A small sound classifier, trained from scratch: held-out accuracy 96%.
Rows from block 8 of a small sound classifier, named by matrix and row number. Rows with one number belong to one neuron. Each number is 128 + 24 x the weight over its row's rms, rounded and kept within 0 to 255. All counts start at 0. Numbers have three digits each. After the name is the row's rms in percent of the matrix's.
Before each neuron's rows are labels from the 100 clips, of 14976, where the neuron reaches its highest value: "top examples" is what is common among them; "loudest band" is the band of the loudest frequency at the time of the peak. Only what is clearly more common there than usual is listed. The data: short read English sentences (LibriTTS-R).
# fc1: MLP up (model.blocks.8.mlp.fc1.weight, 1024x256), inputs 86-171
# fc2: MLP down (model.blocks.8.mlp.fc2.weight, 256x1024, transposed), outputs 86-171

top examples: voice: female
loudest band: 4000 to 8000 Hz; 2000 to 4000 Hz
fc1.209 093:181130152162098120142094153189117125125118146093157123146117154150139106155129133132115122106134160188128138129133116133115085172095106149108090145115119142131161122154123137113112127140124140095088133118126169103092122147116154072159065094129145122095123089
fc2.209 090:076100154133154142156122139075125112169109139153117142085134149082154101089140121118156125132147127105126110124129138131117152122128148105155174135111158152110124132113146128098137155123101106125175104127120118165154172090132102149138134148096099130107140154

top examples: voice: female
loudest band: 250 to 500 Hz
fc1.425 101:137144120104152132098148146132134144102153118103082091089104102115152179160171109122165162119163087119118107117139110141172147116135123172116153091136124126111118135101161134168176145106104091105126133136113110122143176121111098132141134155108121140109178142
fc2.425 092:112136108111107120085144131061141120123144097115134142135161129162104108147155176112116124137120129162120122165119103140126094132097159107170110181141119097148138136121105129130136130155148159109158147086125133098146103104155121107140118132145108147167099125

top examples: voice: male
loudest band: 250 to 500 Hz
fc1.242 104:157154126119143102072126117070130139122152153161111108115154132102129131138122131170138170156111070159096111140171117141168109116176130155146183098169145127091119180161105104118149176131110083093099133153164143128164152098129108105133111120110120096113115129
fc2.242 102:100163067103108169148140128113125106111155136112147151096137117149116071137136115113151104130119181122172103113113096108146115136073129145159098154116103142136139113085163126157148152141139151127139132054116129067123105103121158164173145131126126131165144143

top examples: voice: male
loudest band: 250 to 500 Hz; 500 to 1000 Hz
fc1.61 093:122121124116167158112090142105163123125155140129123061083121140134145109132162107162139139125157103177095121130148130134158075135108137135133157100149114138069142153110186156140125140122123101136118117122134147122156186075156113126154123152095106102079150132
fc2.61 092:119157070102102156131181130140115096118161112100133161109129116158126062158122092096116119137114153121133103132136073127154107109095146144179073134155112101118140114084109116152143127140140126135149149077127110055123113112087141141171129097120141148161106139

top examples: voice: female
loudest band: 250 to 500 Hz
fc1.373 104:115146131135125128106129149110126140135110114121115118134157083109108151179148138137144171126102092132137097138120137137147102111175142157125181138144106122158112124162164126137135175081066138105137143122159142111143121110125082093099124126076120111061137157
fc2.373 094:131103113113105113155122108100114127098134146147126137113124113163117078125137095107098104152136142121144123145122099101112099121077131122164103135106094115118132129118106146134158143148135169137117134111145146118115128097134155132178138105169134145174105136

top examples: voice: male
loudest band: 250 to 500 Hz
fc1.400 114:145134095123123097141100088138133110118118130117117061093129147124154145163170132145157145165139074163109103119149109105159084136123134145116137126118134147109143140172110134157125113104123116126149172170142154123185109176138101127117099087082104120101128139
fc2.400 109:136123126124111176108138138122105100137174154139137150109132091126116109131097108152131105133108162168120120162123126160164132095123118115152122101144120126118132123044153112119146154156141159140095096082133101107108107074080153135193147113147139123148118117

top examples: voice: male
loudest band: 250 to 500 Hz
fc1.555 109:125150106128151144112106137097135108143152120128113101118103118124125104117169145138126097145123068189101163146151079159176090145167139157118178150155153170118130157110145149144136161111121108078133154162169142084171142098133117110152130130089106124108139145
fc2.555 109:125158090109096147160184126129114087133143114107129136084152138171141089155111105131116149135118168113143127144108119124135138100105122118176067146159101116146157116095127122143165124153155159162121126044104118095149096127111148147184103092130146127163094120

top examples: voice: female
loudest band: 250 to 500 Hz
fc1.273 092:134133098122133130087105122150133100115129117154117150109139128138120145171154140139130150110132091139134131142096126167163116120136125137137146105132160128113117126116175126139133149099103174069098126124168124153136196101139118154140090135102107108097155147
fc2.273 100:126152083120103134142184173107125113123160120081118084083163134153118086134164101081116102135122147122132126113153098107122094112167134118117103132136096115137148129064098144143134122144137121147147129137114110079118121132082134160140143118152135108131094141

top examples: voice: female
loudest band: 250 to 500 Hz
fc1.109 097:115131109114137130134108147112172135146145115137074097117116096107090152185181119166126170117135072150089126143167123120158085126111142152157177121148159133102117138152115151113176149077102132098102120144170121098141121103136100162123139132131119117106147153
fc2.109 097:124153093119093121144163121090109092079163124104121154097139140179143072139091142099103121146130136143151110152132112124115108124115134121173090155135107104132131117059149148161154142140136146150175143110115128106155108098149143132176128122135143162174114132

top examples: voice: male
loudest band: 250 to 500 Hz
fc1.597 107:095117133124127129145117121142141143131105133139097116106137120146085118134139117126170150144143107165171095105137126141173057155159137109142123120089165148128136128138204180131146134090119097160140150172128141109139142081165130135132123147092100119093075135
fc2.597 097:133140105114112125086160126142155101168106125106083123111143119174135118147134112111103156140154145107129133133085164122114154095058109124115121151171096094129130133066077127142179157144141147072117161109135131106122157171113108148169139124128151153168126139

top examples: voice: female
loudest band: 2000 to 4000 Hz
fc1.206 108:114091132134142133097141150177166125125116083164117148184114116149139124176142119153107116122131147093135140156138096100084143122112137163170106133086080115205110131126143102107096088119112106119116176122104085124109110120118135115109111141117153103129105128
fc2.206 110:125121178118128113132131124126127126180084112164102149108164144071150138134140128164122141124144052121148138111121153173104142107084118078115171163103122134084135102195106134070119123125089117144105143102127139185121094109134115117115131180127105094103087115

top examples: voice: female
loudest band: 250 to 500 Hz
fc1.702 099:113153108117144143104134087107134148122106113111102104126121145120127146170154140144130176147171097161136144098136110150174082150124131128112166115119137154127148120128149158143155159127094123093113112114157154108138130109144092106122150156121138093092141136
fc2.702 096:120135108120121132131154147142117112125184121106110123084145115164138083145143129112126111137124126114110096109113109098164102133105133103178086145149075103135152116077106116130157115131119170143139140090116145064128140129131155183186123103103136173176099119

top examples: voice: female
loudest band: 4000 to 8000 Hz
fc1.223 108:101123107105118130127140113137173165195138137086126096177185124114118149130198120104130157137162131131120104099135117078139120192094132100142103134100149137174117120153123083128118113132130134142141153149124092098134116123117115159101115113133116137109135142
fc2.223 108:123145123153118115165119138157134108077118135136155141074126103118149110110082151127140135123112176135116152168113164132131088124132151156135117120148116120095108126147145193102129124118120167130151084120092160173145149083150143135133110119108111143125120123

top examples: voice: male
loudest band: 250 to 500 Hz; 500 to 1000 Hz
fc1.179 096:127110153131148187169149103188152100073163114157127081106137124124137117101145083118147131132171134104143089114112089139143076127139112156124118079119110137115143137143180124148140123138138141179121139122134111159118161108144118152112124151124132125122126143
fc2.179 091:089126083097107152083167099085131111122164100108147146114133127162131121141085170123120124151111124131139138138131128141132154093088153098145135126134130112121166097107105143161142129165126090110147102069131128102130103125103136132151098112111139121158146098

top examples: voice: female
loudest band: 250 to 500 Hz
fc1.337 097:150121078133159118090103136098122107125143092122134116130102126139096119160127174134156143147141112147130068163159108141138127111105171165118133121144152129115146116110094138128129130070119113170104094150159130093142117110132108121122123098106126130113125127
fc2.337 089:129135103124093157117157147150167110110153129078092153067121148164123106143118124124108139148114115147117089152109126132118117120154119137160107173138075090177127135103153118131139106117139147039144157137110105109140098123135155156148120136130125100170127147

top examples: voice: female
loudest band: 250 to 500 Hz
fc1.719 101:116120109137165114134128121093119110142139134151083066099162109105120131134177100115134179136127085149082089127127132125154103127138122160131164123126136145081135145132142143123163172092082101133125136166153148114134126100118105116124117138083116115115141125
fc2.719 102:124145074126123136127160135141157093114181134088128140108112125130117101160115118113140124121135162128140108152122099145153102117084146117170084135127085099124136102059116146153161138145151172144141132063131141096141097101134141142165130105106132140168092127

top examples: voice: male
loudest band: 250 to 500 Hz; 500 to 1000 Hz
fc1.737 096:124114156163086112141120144154147150127127145115169152107109118128131123111147170113124151134141091141142074154123140128111141108139131137115089161106101136177125126124107114128117123096131164130105145132145156150097144157160174156079125124133112129109100140
fc2.737 097:111137131152153118184121130175102135112114119139141087103136101077142131136117132118129130132136148145111163125108123167159116107104161159077155121107136130118119125125110150164145131130104152173142085206109133144123139118090113114139098092071133159101128125

top examples: voice: female
loudest band: 2000 to 4000 Hz
fc1.645 091:133097136146130097117158177165154143156112094103137132136126140122141162150132095133103163110107139105110133135113153111071137116116102153144115146114110154153142107101096103080098101094140131093120107119117125111140139158132160150107127131120162134149104113
fc2.645 082:136121132131129132150096118116151122126123115151153119096128108104131126140129126131103063116141165162158105144137150077132096141151112123102152122133134161123100157183120151103081136140107119141128134117140112176064118136151118086141129122149107126100127129

top examples: voice: female
loudest band: 4000 to 8000 Hz
fc1.678 085:093137115136150090131184154155157121108140090117099162138075139141138184163119130101105148114139135171133120125117090126118118116112128153157132144132137120145154124104138099147131140084148115134088140142125131132129195121101109117133131114133129126152129134
fc2.678 087:167120110135087107132084130118127118097128115155160124119148115134140114128120131128122117143133170109122120133126169061111092085123114116154145149137091121089090147152136151107122119146124163117167119176108165177135077127156129118158101115117122153100121113

top examples: voice: female
loudest band: 250 to 500 Hz
fc1.636 110:152137074116125158143122134158158117105167102122097118121115108122125135158126084146147155162155099157137139120135152125152093144102119151112148122127143128144140101110162116107136125099133142140084132164122113101116148106122090111117118157120144111107145142
fc2.636 100:136159098073091120100159097077133121137139093104134127109142154133115093177150171097115120143128160127135082187139113133118117091122143099152099136145087123148157136090123156147131112156173137133164134103126125109148113114147117142137102121117131161153136099

top examples: voice: female
loudest band: 250 to 500 Hz
fc1.27 090:136101074103152143124126139198115141097141100120151089088083132139120126156136138142110160141136134117151135147161103104099137103070174144122134102111120134155156158116135128115125121120105182110139121102160088104108108115171098080136166128092161111148117151
fc2.27 087:134154139153130141114146122134126132159112137088110148152150105120157108084123118121180117132147138136129131090131132117117174168125134096100144131133108126106119107099133105148131117131133057149123130112105137123171167129151131132091128138166086184124185151

top examples: voice: female
loudest band: 4000 to 8000 Hz
fc1.412 104:137132163100118148129109094180161137115105117114148147160135153145153154115142136106119105119097156120114129110085134122102108183072120144123109147135142145170133152103144113094072093107151158158123170122088112111095101147128135141118181108130145131119085124
fc2.412 096:109151087115107157125162106097124096077143112090138127126135116115130113142093141140115161162130101140136119185147116130170161067119150119108118114109098115101141102118116138122147124163131120141109120129151132120163133086100116125134137153100130111130161124

top examples: voice: male
loudest band: 250 to 500 Hz
fc1.339 096:147120138141114111120159110135108149161091111101151123159148147157146088135089174105084120144141134112138111139100146096093135110134103134125128123146109142108154122106101124108117119150153150118135147109136163154117100147135116155138152143161112122140076072
fc2.339 107:125130136145163122137108113146111140095106140133112113147108109134139135112146150123155118128142128168129145112112113163122111134118145136081135133098156130133131128158094120150145097114122128123136108255125096121123131119103121096105159135104137153102134147

top examples: voice: male
loudest band: 250 to 500 Hz
fc1.64 115:140141113118114145134099107105147129134127125140111047103150155133129103120176136148152128175114082185095140153120098164154044172144124150134165113142147141092131131140179163120126165126137119108118130162166136081147143114130075133121132110115106124105139157
fc2.64 107:120164077120094159130159135115117090124147116112124140082147108170131097159117117124114131135113177109122122119094113126145151084097125119154094126149102130140149110076112133143159129150138133134148136053095113086132107126097149151192131111106144137182094110

top examples: voice: female
loudest band: 4000 to 8000 Hz; 2000 to 4000 Hz
fc1.253 100:169080138153112107092113139196137124095097137132162103133111148162117130110140120147098113140137144151102140127098110131073117135086112142112107161082108135164153122103087112120135106146144178077159123119105102084106123147138148092154093116108136129118127100
fc2.253 101:123159155130138133130135142094129121181097124140123163109150142064179134085162120138130136136140114103132108111113123132118157122110143099126153149120164146050135132133156118107117119133103087171114128138127106159151130107125102144115128135106103125098113126

top examples: voice: female
loudest band: 250 to 500 Hz
fc1.581 081:141098121126131136132130122139166133143161109105105044140170118080153133156174094125087165137128107145098138115144134114110123173157119167144139123131131124078134090121165150159165113105115145133139088147187168105141085125110130143111131096111131119116116131
fc2.581 078:153118111141148136125140111109132099115134151116145140126123095132121104099112115106192069115121169144141134123124149075146143118088155138155149129137119121157133127097116152137107195120149142136126139124111100126169147129131114134118156155105084162164142130

top examples: voice: male
loudest band: 250 to 500 Hz
fc1.46 109:157089091142148154141098125120167122127184123105123097120092126118106155113177099150147105122107082135132160131135097114158139159099124198145138111097131122051158088122163156145144133082126150122131098146164148102148142093155070120153144114114108113130130151
fc2.46 099:102173095119111140113159143132140093101135105117135181080163118158143101159104163121132146154133169118149128112116128166158138105106137110140098135155108114168141114083132086138134128158134115118138152083118121087141121145120147139145105117098127137171125124

top examples: voice: female
loudest band: 250 to 500 Hz
fc1.328 101:141119097133178119110132159130162100111139115140105065112109140105134146142183115137160151125153082147101094116109109140161124121127126132125198099129122112087124144135174132148161155119116121095114126123136129122138175071149105147120101151107104115138137153
fc2.328 101:113142090112100145116170130079149095125186110094149167125143130175105082145138156101108124141128122147142114130157102132135101132131154118164079152139110105125154103078146150133135120133159126122140146093129125077154111143130134116154112119124127141130124108

top examples: voice: female
loudest band: 4000 to 8000 Hz
fc1.286 108:129089119170115089106145144175178137136117082091131113138103125112148181159179158104083146147106138161145110135111153152125118132106113142107102142120123121155181119125138124102123104110117132094119135130135115103079138114118114097129097112103148150130171116
fc2.286 101:140131122133115135138132128085134113146127106160131158110170121118130091118131097133178121144147132093129094128138151076109165103131134123119146126135133129059110144123126154090125141126092141174147067138131127173147110137151125143164117143134124116100110096

top examples: voice: female
loudest band: 4000 to 8000 Hz
fc1.95 085:121130121085146156147153137146085139105152138144158121128152099167133107137128109142103136122121167149141077106135140122086110122148118131139124123160111127075108156128169102119141130133118131134117120084134152117160118120154090086157130148140122171110144124
fc2.95 072:141100128140150138090137107157134151171093148092125130171074142095106152073120131105187105117144118134114160132139117101155100137116142139125133094141140108185132112111128107141123145110128093124149137135147106095131171111124110131092142122159125138145105157

top examples: voice: female
loudest band: 500 to 1000 Hz
fc1.682 090:136151140130105122138153120122169136103142097120117160139137077129117117188127124100101121112154140144150098088156137127118133148154074166121152149186118146105098149116188145146132163130100124082141116077164129122147120160142090122114106150113167126096113154
fc2.682 087:121112147115141140120137117120050168146131137135140107153133134149104131066131123108164115116127115138112136132145111095121088149128148092161113098154120132130127130154091132112162127117141123159126141098106163145168141085130146137155108085136127167147176121

top examples: voice: male
loudest band: 500 to 1000 Hz
fc1.5 106:107101140110127145145119152124181130153162134125094072102149116116123150125163087109147135145126066167122150133132115137169122142109117185118147099131150108087137114083187156136134114121115116121141112156133117142124139112118082125148121148082121142091118117
fc2.5 109:103179085111109125105153122092092087122141110129139133081153113146140120142114180129115157136122193117152131144089121125141153080093137094147114137124110105118154114111137136151161161155125132128131124055127132089126117123120145172151118120093127127169124107

top examples: voice: male
loudest band: 250 to 500 Hz
fc1.593 104:119121105138164177150124141090181116072189113144123061101135121115123109118142103119130132138135139174118130119127087148152090109143133153109178110118141116082110093101151151161149135119137128120141140143135144140117191109139077159141135120098120114093148126
fc2.593 102:134153092116124156117175113124121084157137123100125163117149132173110108165112134122122118128108098126141106130154111122150149105082141118170083122160100113148153086109145139136146122156154131132127122075147126083127108129112156126131115099107121131150145101

top examples: voice: male
loudest band: 250 to 500 Hz
fc1.699 096:102143116139129107130167126168127124145110145100139116169114118138173149128157120130094150126164099156139142161111130149107142091133123123118123119120142122119162161151093109100110087090127174145131166172157168138130164148147135174119093132128126158124066126
fc2.699 111:093137153161137102180118150158092105117130106123123103096155106079131128113111172149113132118126115131116158106096097194136099103117129154080171144122121110101111131124149142143140131112088119126160105185093144148109125123098108106133113103101130115118124121

top examples: voice: female
loudest band: 4000 to 8000 Hz
fc1.416 104:175085125160109130144124168168101146089135122126134132118134149126147186133176073123128164124144126120135162106118135148130123155084099148118118126109109110153165101105144114128151138110116141084128117158079106108086127092058105080150078099130155119135139131
fc2.416 098:107176103130136137108103126084191099138116093149137180080135126122161086091111165119151132118122194127124080141117142117115131123119159111176117168138131141049133150121139162093105135116110121137192127133123109153173150154187143162116133126125104148112125120

top examples: voice: female
loudest band: 250 to 500 Hz
fc1.28 106:110112110131140126139141161123175143104120122112107139090119140104114159163142124158138143138170115139126143157131127128170120110128164139120153124154180133184121161141149125155137176090114065148088124145132129123127172112082134126102088151087133116119109136
fc2.28 101:121112120126102125103132116081117124132178115129148126102141106141109078138151155138132144159089112163116085153119107138122097125091132113141128146159073105098129154082111140147158125162146190117135107079093136122150108109149115120178106139141119131154151129

top examples: voice: male
loudest band: 250 to 500 Hz
fc1.564 103:108092126124133164132121134103158122072176136150117095135096113123116121142132113121160142133164095121103152128119136149158068137152117180097165115126129140084129123094171146142132135118106130119120144148134127120143159066140079176159154159088138113096151164
fc2.564 086:126150066122114163102187134106121101131155115079113138106140132156127104163107132118121115130113135141119108127154129096139171109094149114177081133169111121145155108086128133157142142165147111135152104085138104077133118149087131123146124092110122125162131118

top examples: voice: female
loudest band: 4000 to 8000 Hz
fc1.598 097:133114101123132099130153164146137101139137099115142160128112131155140176138118117137066148132115149122120138146100151143106133123151118170152113176144089120193107099146099142139144150143120158122115132098112118116116187119171162122139131112111150166158104119
fc2.598 096:141128142154106106164145118086081122077125137133160140103134128112088148114118095149122084145113103114119144123153126079128119131127117152120135104108105123099095148202116106128104110119106113125105145147127117170114070127105124091116144119178111075124150145

top examples: voice: male
loudest band: 250 to 500 Hz
fc1.635 099:141121089097127146127111119094184139114184142131143077108096132137109120105173095155143144138151135156092126139107117114138124105110140180129143126135130135055121113102164126159137111103092119109089144144125120077145186082121082169142122136123152138120151133
fc2.635 094:120146091121104159131167137116136076117122131074121150118162130169129099162132136107124126146102125124141132133121121118126131102100130111158080146153088111178148106107136121102143105146159139111170140124128106086135097150110130113113140119136126141155111125

top examples: voice: male
loudest band: 500 to 1000 Hz
fc1.388 088:148121116119128147146116122152147127086118153104161061131119106143123148148163109123148170118157094132144110135143099156114118154147111114150137078102135095127168082109155120117147134095149185110111129172158131112118157082072111142123084110122176127088158148
fc2.388 099:088156108140115122158136142104150114101175120108163150107149122140133093106095180119129124129109158143141155120124137124127117137090159115172116168142131114143125146155109186123109119116145102111176105133076111138145115151144130117099126128148113151147104142

top examples: voice: female
loudest band: 2000 to 4000 Hz; 4000 to 8000 Hz
fc1.528 106:138086132180135142122145144161151117132113125094103139114109130145118158163138111108137114114135141156160124107116132158113119151103142128125145147132132130178130138146140140125125105119097128085185143122102121146084169148118139096135053135084109158114184155
fc2.528 100:103122128131108147119133132089124112117121085186131164111146126132146112108132121125117147141116149111118118185127111139095113106119114096153122150128124118067134151129166130103109147123109134130110115105114116162147119116148134159137146121178108081131063119

top examples: voice: female
loudest band: 2000 to 4000 Hz
fc1.523 111:123088145115152137087135147109168143113150137160112133112103138111103148167183142136159128118134133155107079139128128140181105128125134123155128111116140137133155101128110120123066145086100088118152111170103104079131104102098117130124111147110120143122130136
fc2.523 095:141174092131084143153167110125120090147154138116129139102117105137126102118142081101104144174154152096161170118086120158132138130127082097099115142147095113139102127101164111151159146141112168130137138113129154157136155138163127147104139119161131149177075125

top examples: voice: male
loudest band: 250 to 500 Hz
fc1.491 105:134145100158115133123146189126136127156129160104119143097106138145139136137152122141117149133123142136142141143123145152122085149150081132150129114079137160150146143105125131143113117080071076099088121176120132125113163136145094118130130154102118150117126121
fc2.491 089:138127129123119115128162125109136128101129127121134109155138127185125112143118112125117150142129109118134111130145133100097118084127103125098133133124095123124101124113130143121141111159160184123150141209113140147129083143123157123161137173128145151117123132

top examples: voice: male
loudest band: 250 to 500 Hz
fc1.117 099:104163120132150119102144136141128116173134149126152179098103126119137151137144144108086132126165097111126120150145129132109139081143111109116111115126104112120126129146089107116100110110155159152104145158154150115185183135128143129126126137122151134112056144
fc2.117 109:108140171147151100184119126150091121104122142129138091121136121091140131110113145142129147129142113131132151111099092186139109116113146131086155138105156126117119133141163137158138130109112132134180105228106131137115107115093130098130107096065141143114124134