A small sound classifier, trained from scratch: 9.6 epochs.
Rows from block 3 of a small sound classifier, named by matrix and row number. Rows with one number belong to one neuron. Each number is 128 + 24 x the weight over its row's rms, rounded and kept within 0 to 255. All counts start at 0. Numbers have three digits each.
After each neuron's rows are labels from the 100 clips, of 14976, where the neuron reaches its highest value: "strongest on" is what is common among them; "loudest" is the band of the loudest frequency at the time of the peak. Only what is clearly more common there than usual is listed. The data: short read English sentences (LibriTTS-R). In brackets: how many of the 100.
# fc1: MLP up (model.blocks.3.mlp.fc1.weight, 1024x256), inputs 86-171
# fc2: MLP down (model.blocks.3.mlp.fc2.weight, 256x1024, transposed), outputs 86-171

fc1.323:114158138106087130107159145172144112108138130126124085119123126086084123143143112130110079118126130164110139139185128172085126083113150158129141181095102092135115171123120161099182151115123127141107153133108100121103136112146108111126146170130140141145144140
fc2.323:145110138140163132144151125108106130121092112145122168166130112111160136100097094104172091122130111165175111133170130130108159143128133113131135090096167141120158121130109096140082130125120091137155118115125178208119161144141124136131138113151111148145147116
strongest on: voice: female (94)
loudest: 2000 to 4000 Hz (48)

fc1.157:177088106117111135146124137120099102161092088101145119126070176089110180111136167129131117123118120182128117160163141136102162152125122117147114133139139106169106116093119173141155126098090090136107133207153114098139129140159119129118168160128159135140114134
fc2.157:116139159112124117102088096074114127100133148144141140144124132186155121139136126139116144127167107095106109112113140120119175124088127149104145144146114146109146149138063140137135162162136146107133154255140113114106113099161150113125134144159152133114121130
strongest on: voice: male (93)
loudest: 250 to 500 Hz (30)

fc1.315:122150118176165137121129167168058110147099085137138100148101153086126167128152103111077089121086072140156126156156117102108147112139125091121115127109117102151136114148121141134155096128099138150107122226130121122108146137134158136161140158113122152119150139
fc2.315:140140157143103110130089134112112126131119143134128143121143131168116122115140141160111133127153080125105137108105132130118164153108114125108166138136105143100105159127082139144149150141128148100135135251127104132136095140139148091112147136141129104097112151
strongest on: voice: male (100)
loudest: 500 to 1000 Hz (30)

fc1.435:104134172124132127131137144149173119107151102113075177132106125137087130136120083103127093119108167142119135077137142134132132127087101166111149122134091127137119125121108085146103157092134124172145096121093108133108129110103091123178147109109175151117126133
fc2.435:143137127141174123155134114092068140160145119148155129125139096111122110102124158116149123126127125129132120146129110110123119137173159082111128158130146137118128162146144145131090116150104098080110135130120148159150149155140131144098132131187114134136139107
strongest on: voice: female (100)
loudest: 2000 to 4000 Hz (63); 4000 to 8000 Hz (28)

fc1.506:132124109135161105131136133179101104131156098087136118143097134132133129094089123131067137117118139122158103137159119109091098150142113131131140135136161117185110136098119126108152113101075118144101113190137160117113111136117124091174156144131086131134148168
fc2.506:132161151115131107099097129082127137099095146159134148137115146179152127124148137135126120136144064101127102136113147112114162150081118126090128138106117144117130160141067113136129148122152177128135162255140077115123112120160126136134138165161135105130115134
strongest on: voice: male (100)
loudest: 250 to 500 Hz (30)

fc1.739:124099127101130149126139120106181122131165114152083114147146117130122107097145127094172115143120155124136134138134149126114082135106140102104099122130145135104130110104155105169118142151151116125172142115098122143081061074141134111104101090069153138140150099
fc2.739:086126129152123092120141181157137129171094099110131139080176146081145153141137109148091126105142146130140143131126145118104106131126081108119148129117112125127103121140097123151139084082112120114144115064154151159087161163072105189106134123147124103155095128
strongest on: voice: female (98)
loudest: 2000 to 4000 Hz (62)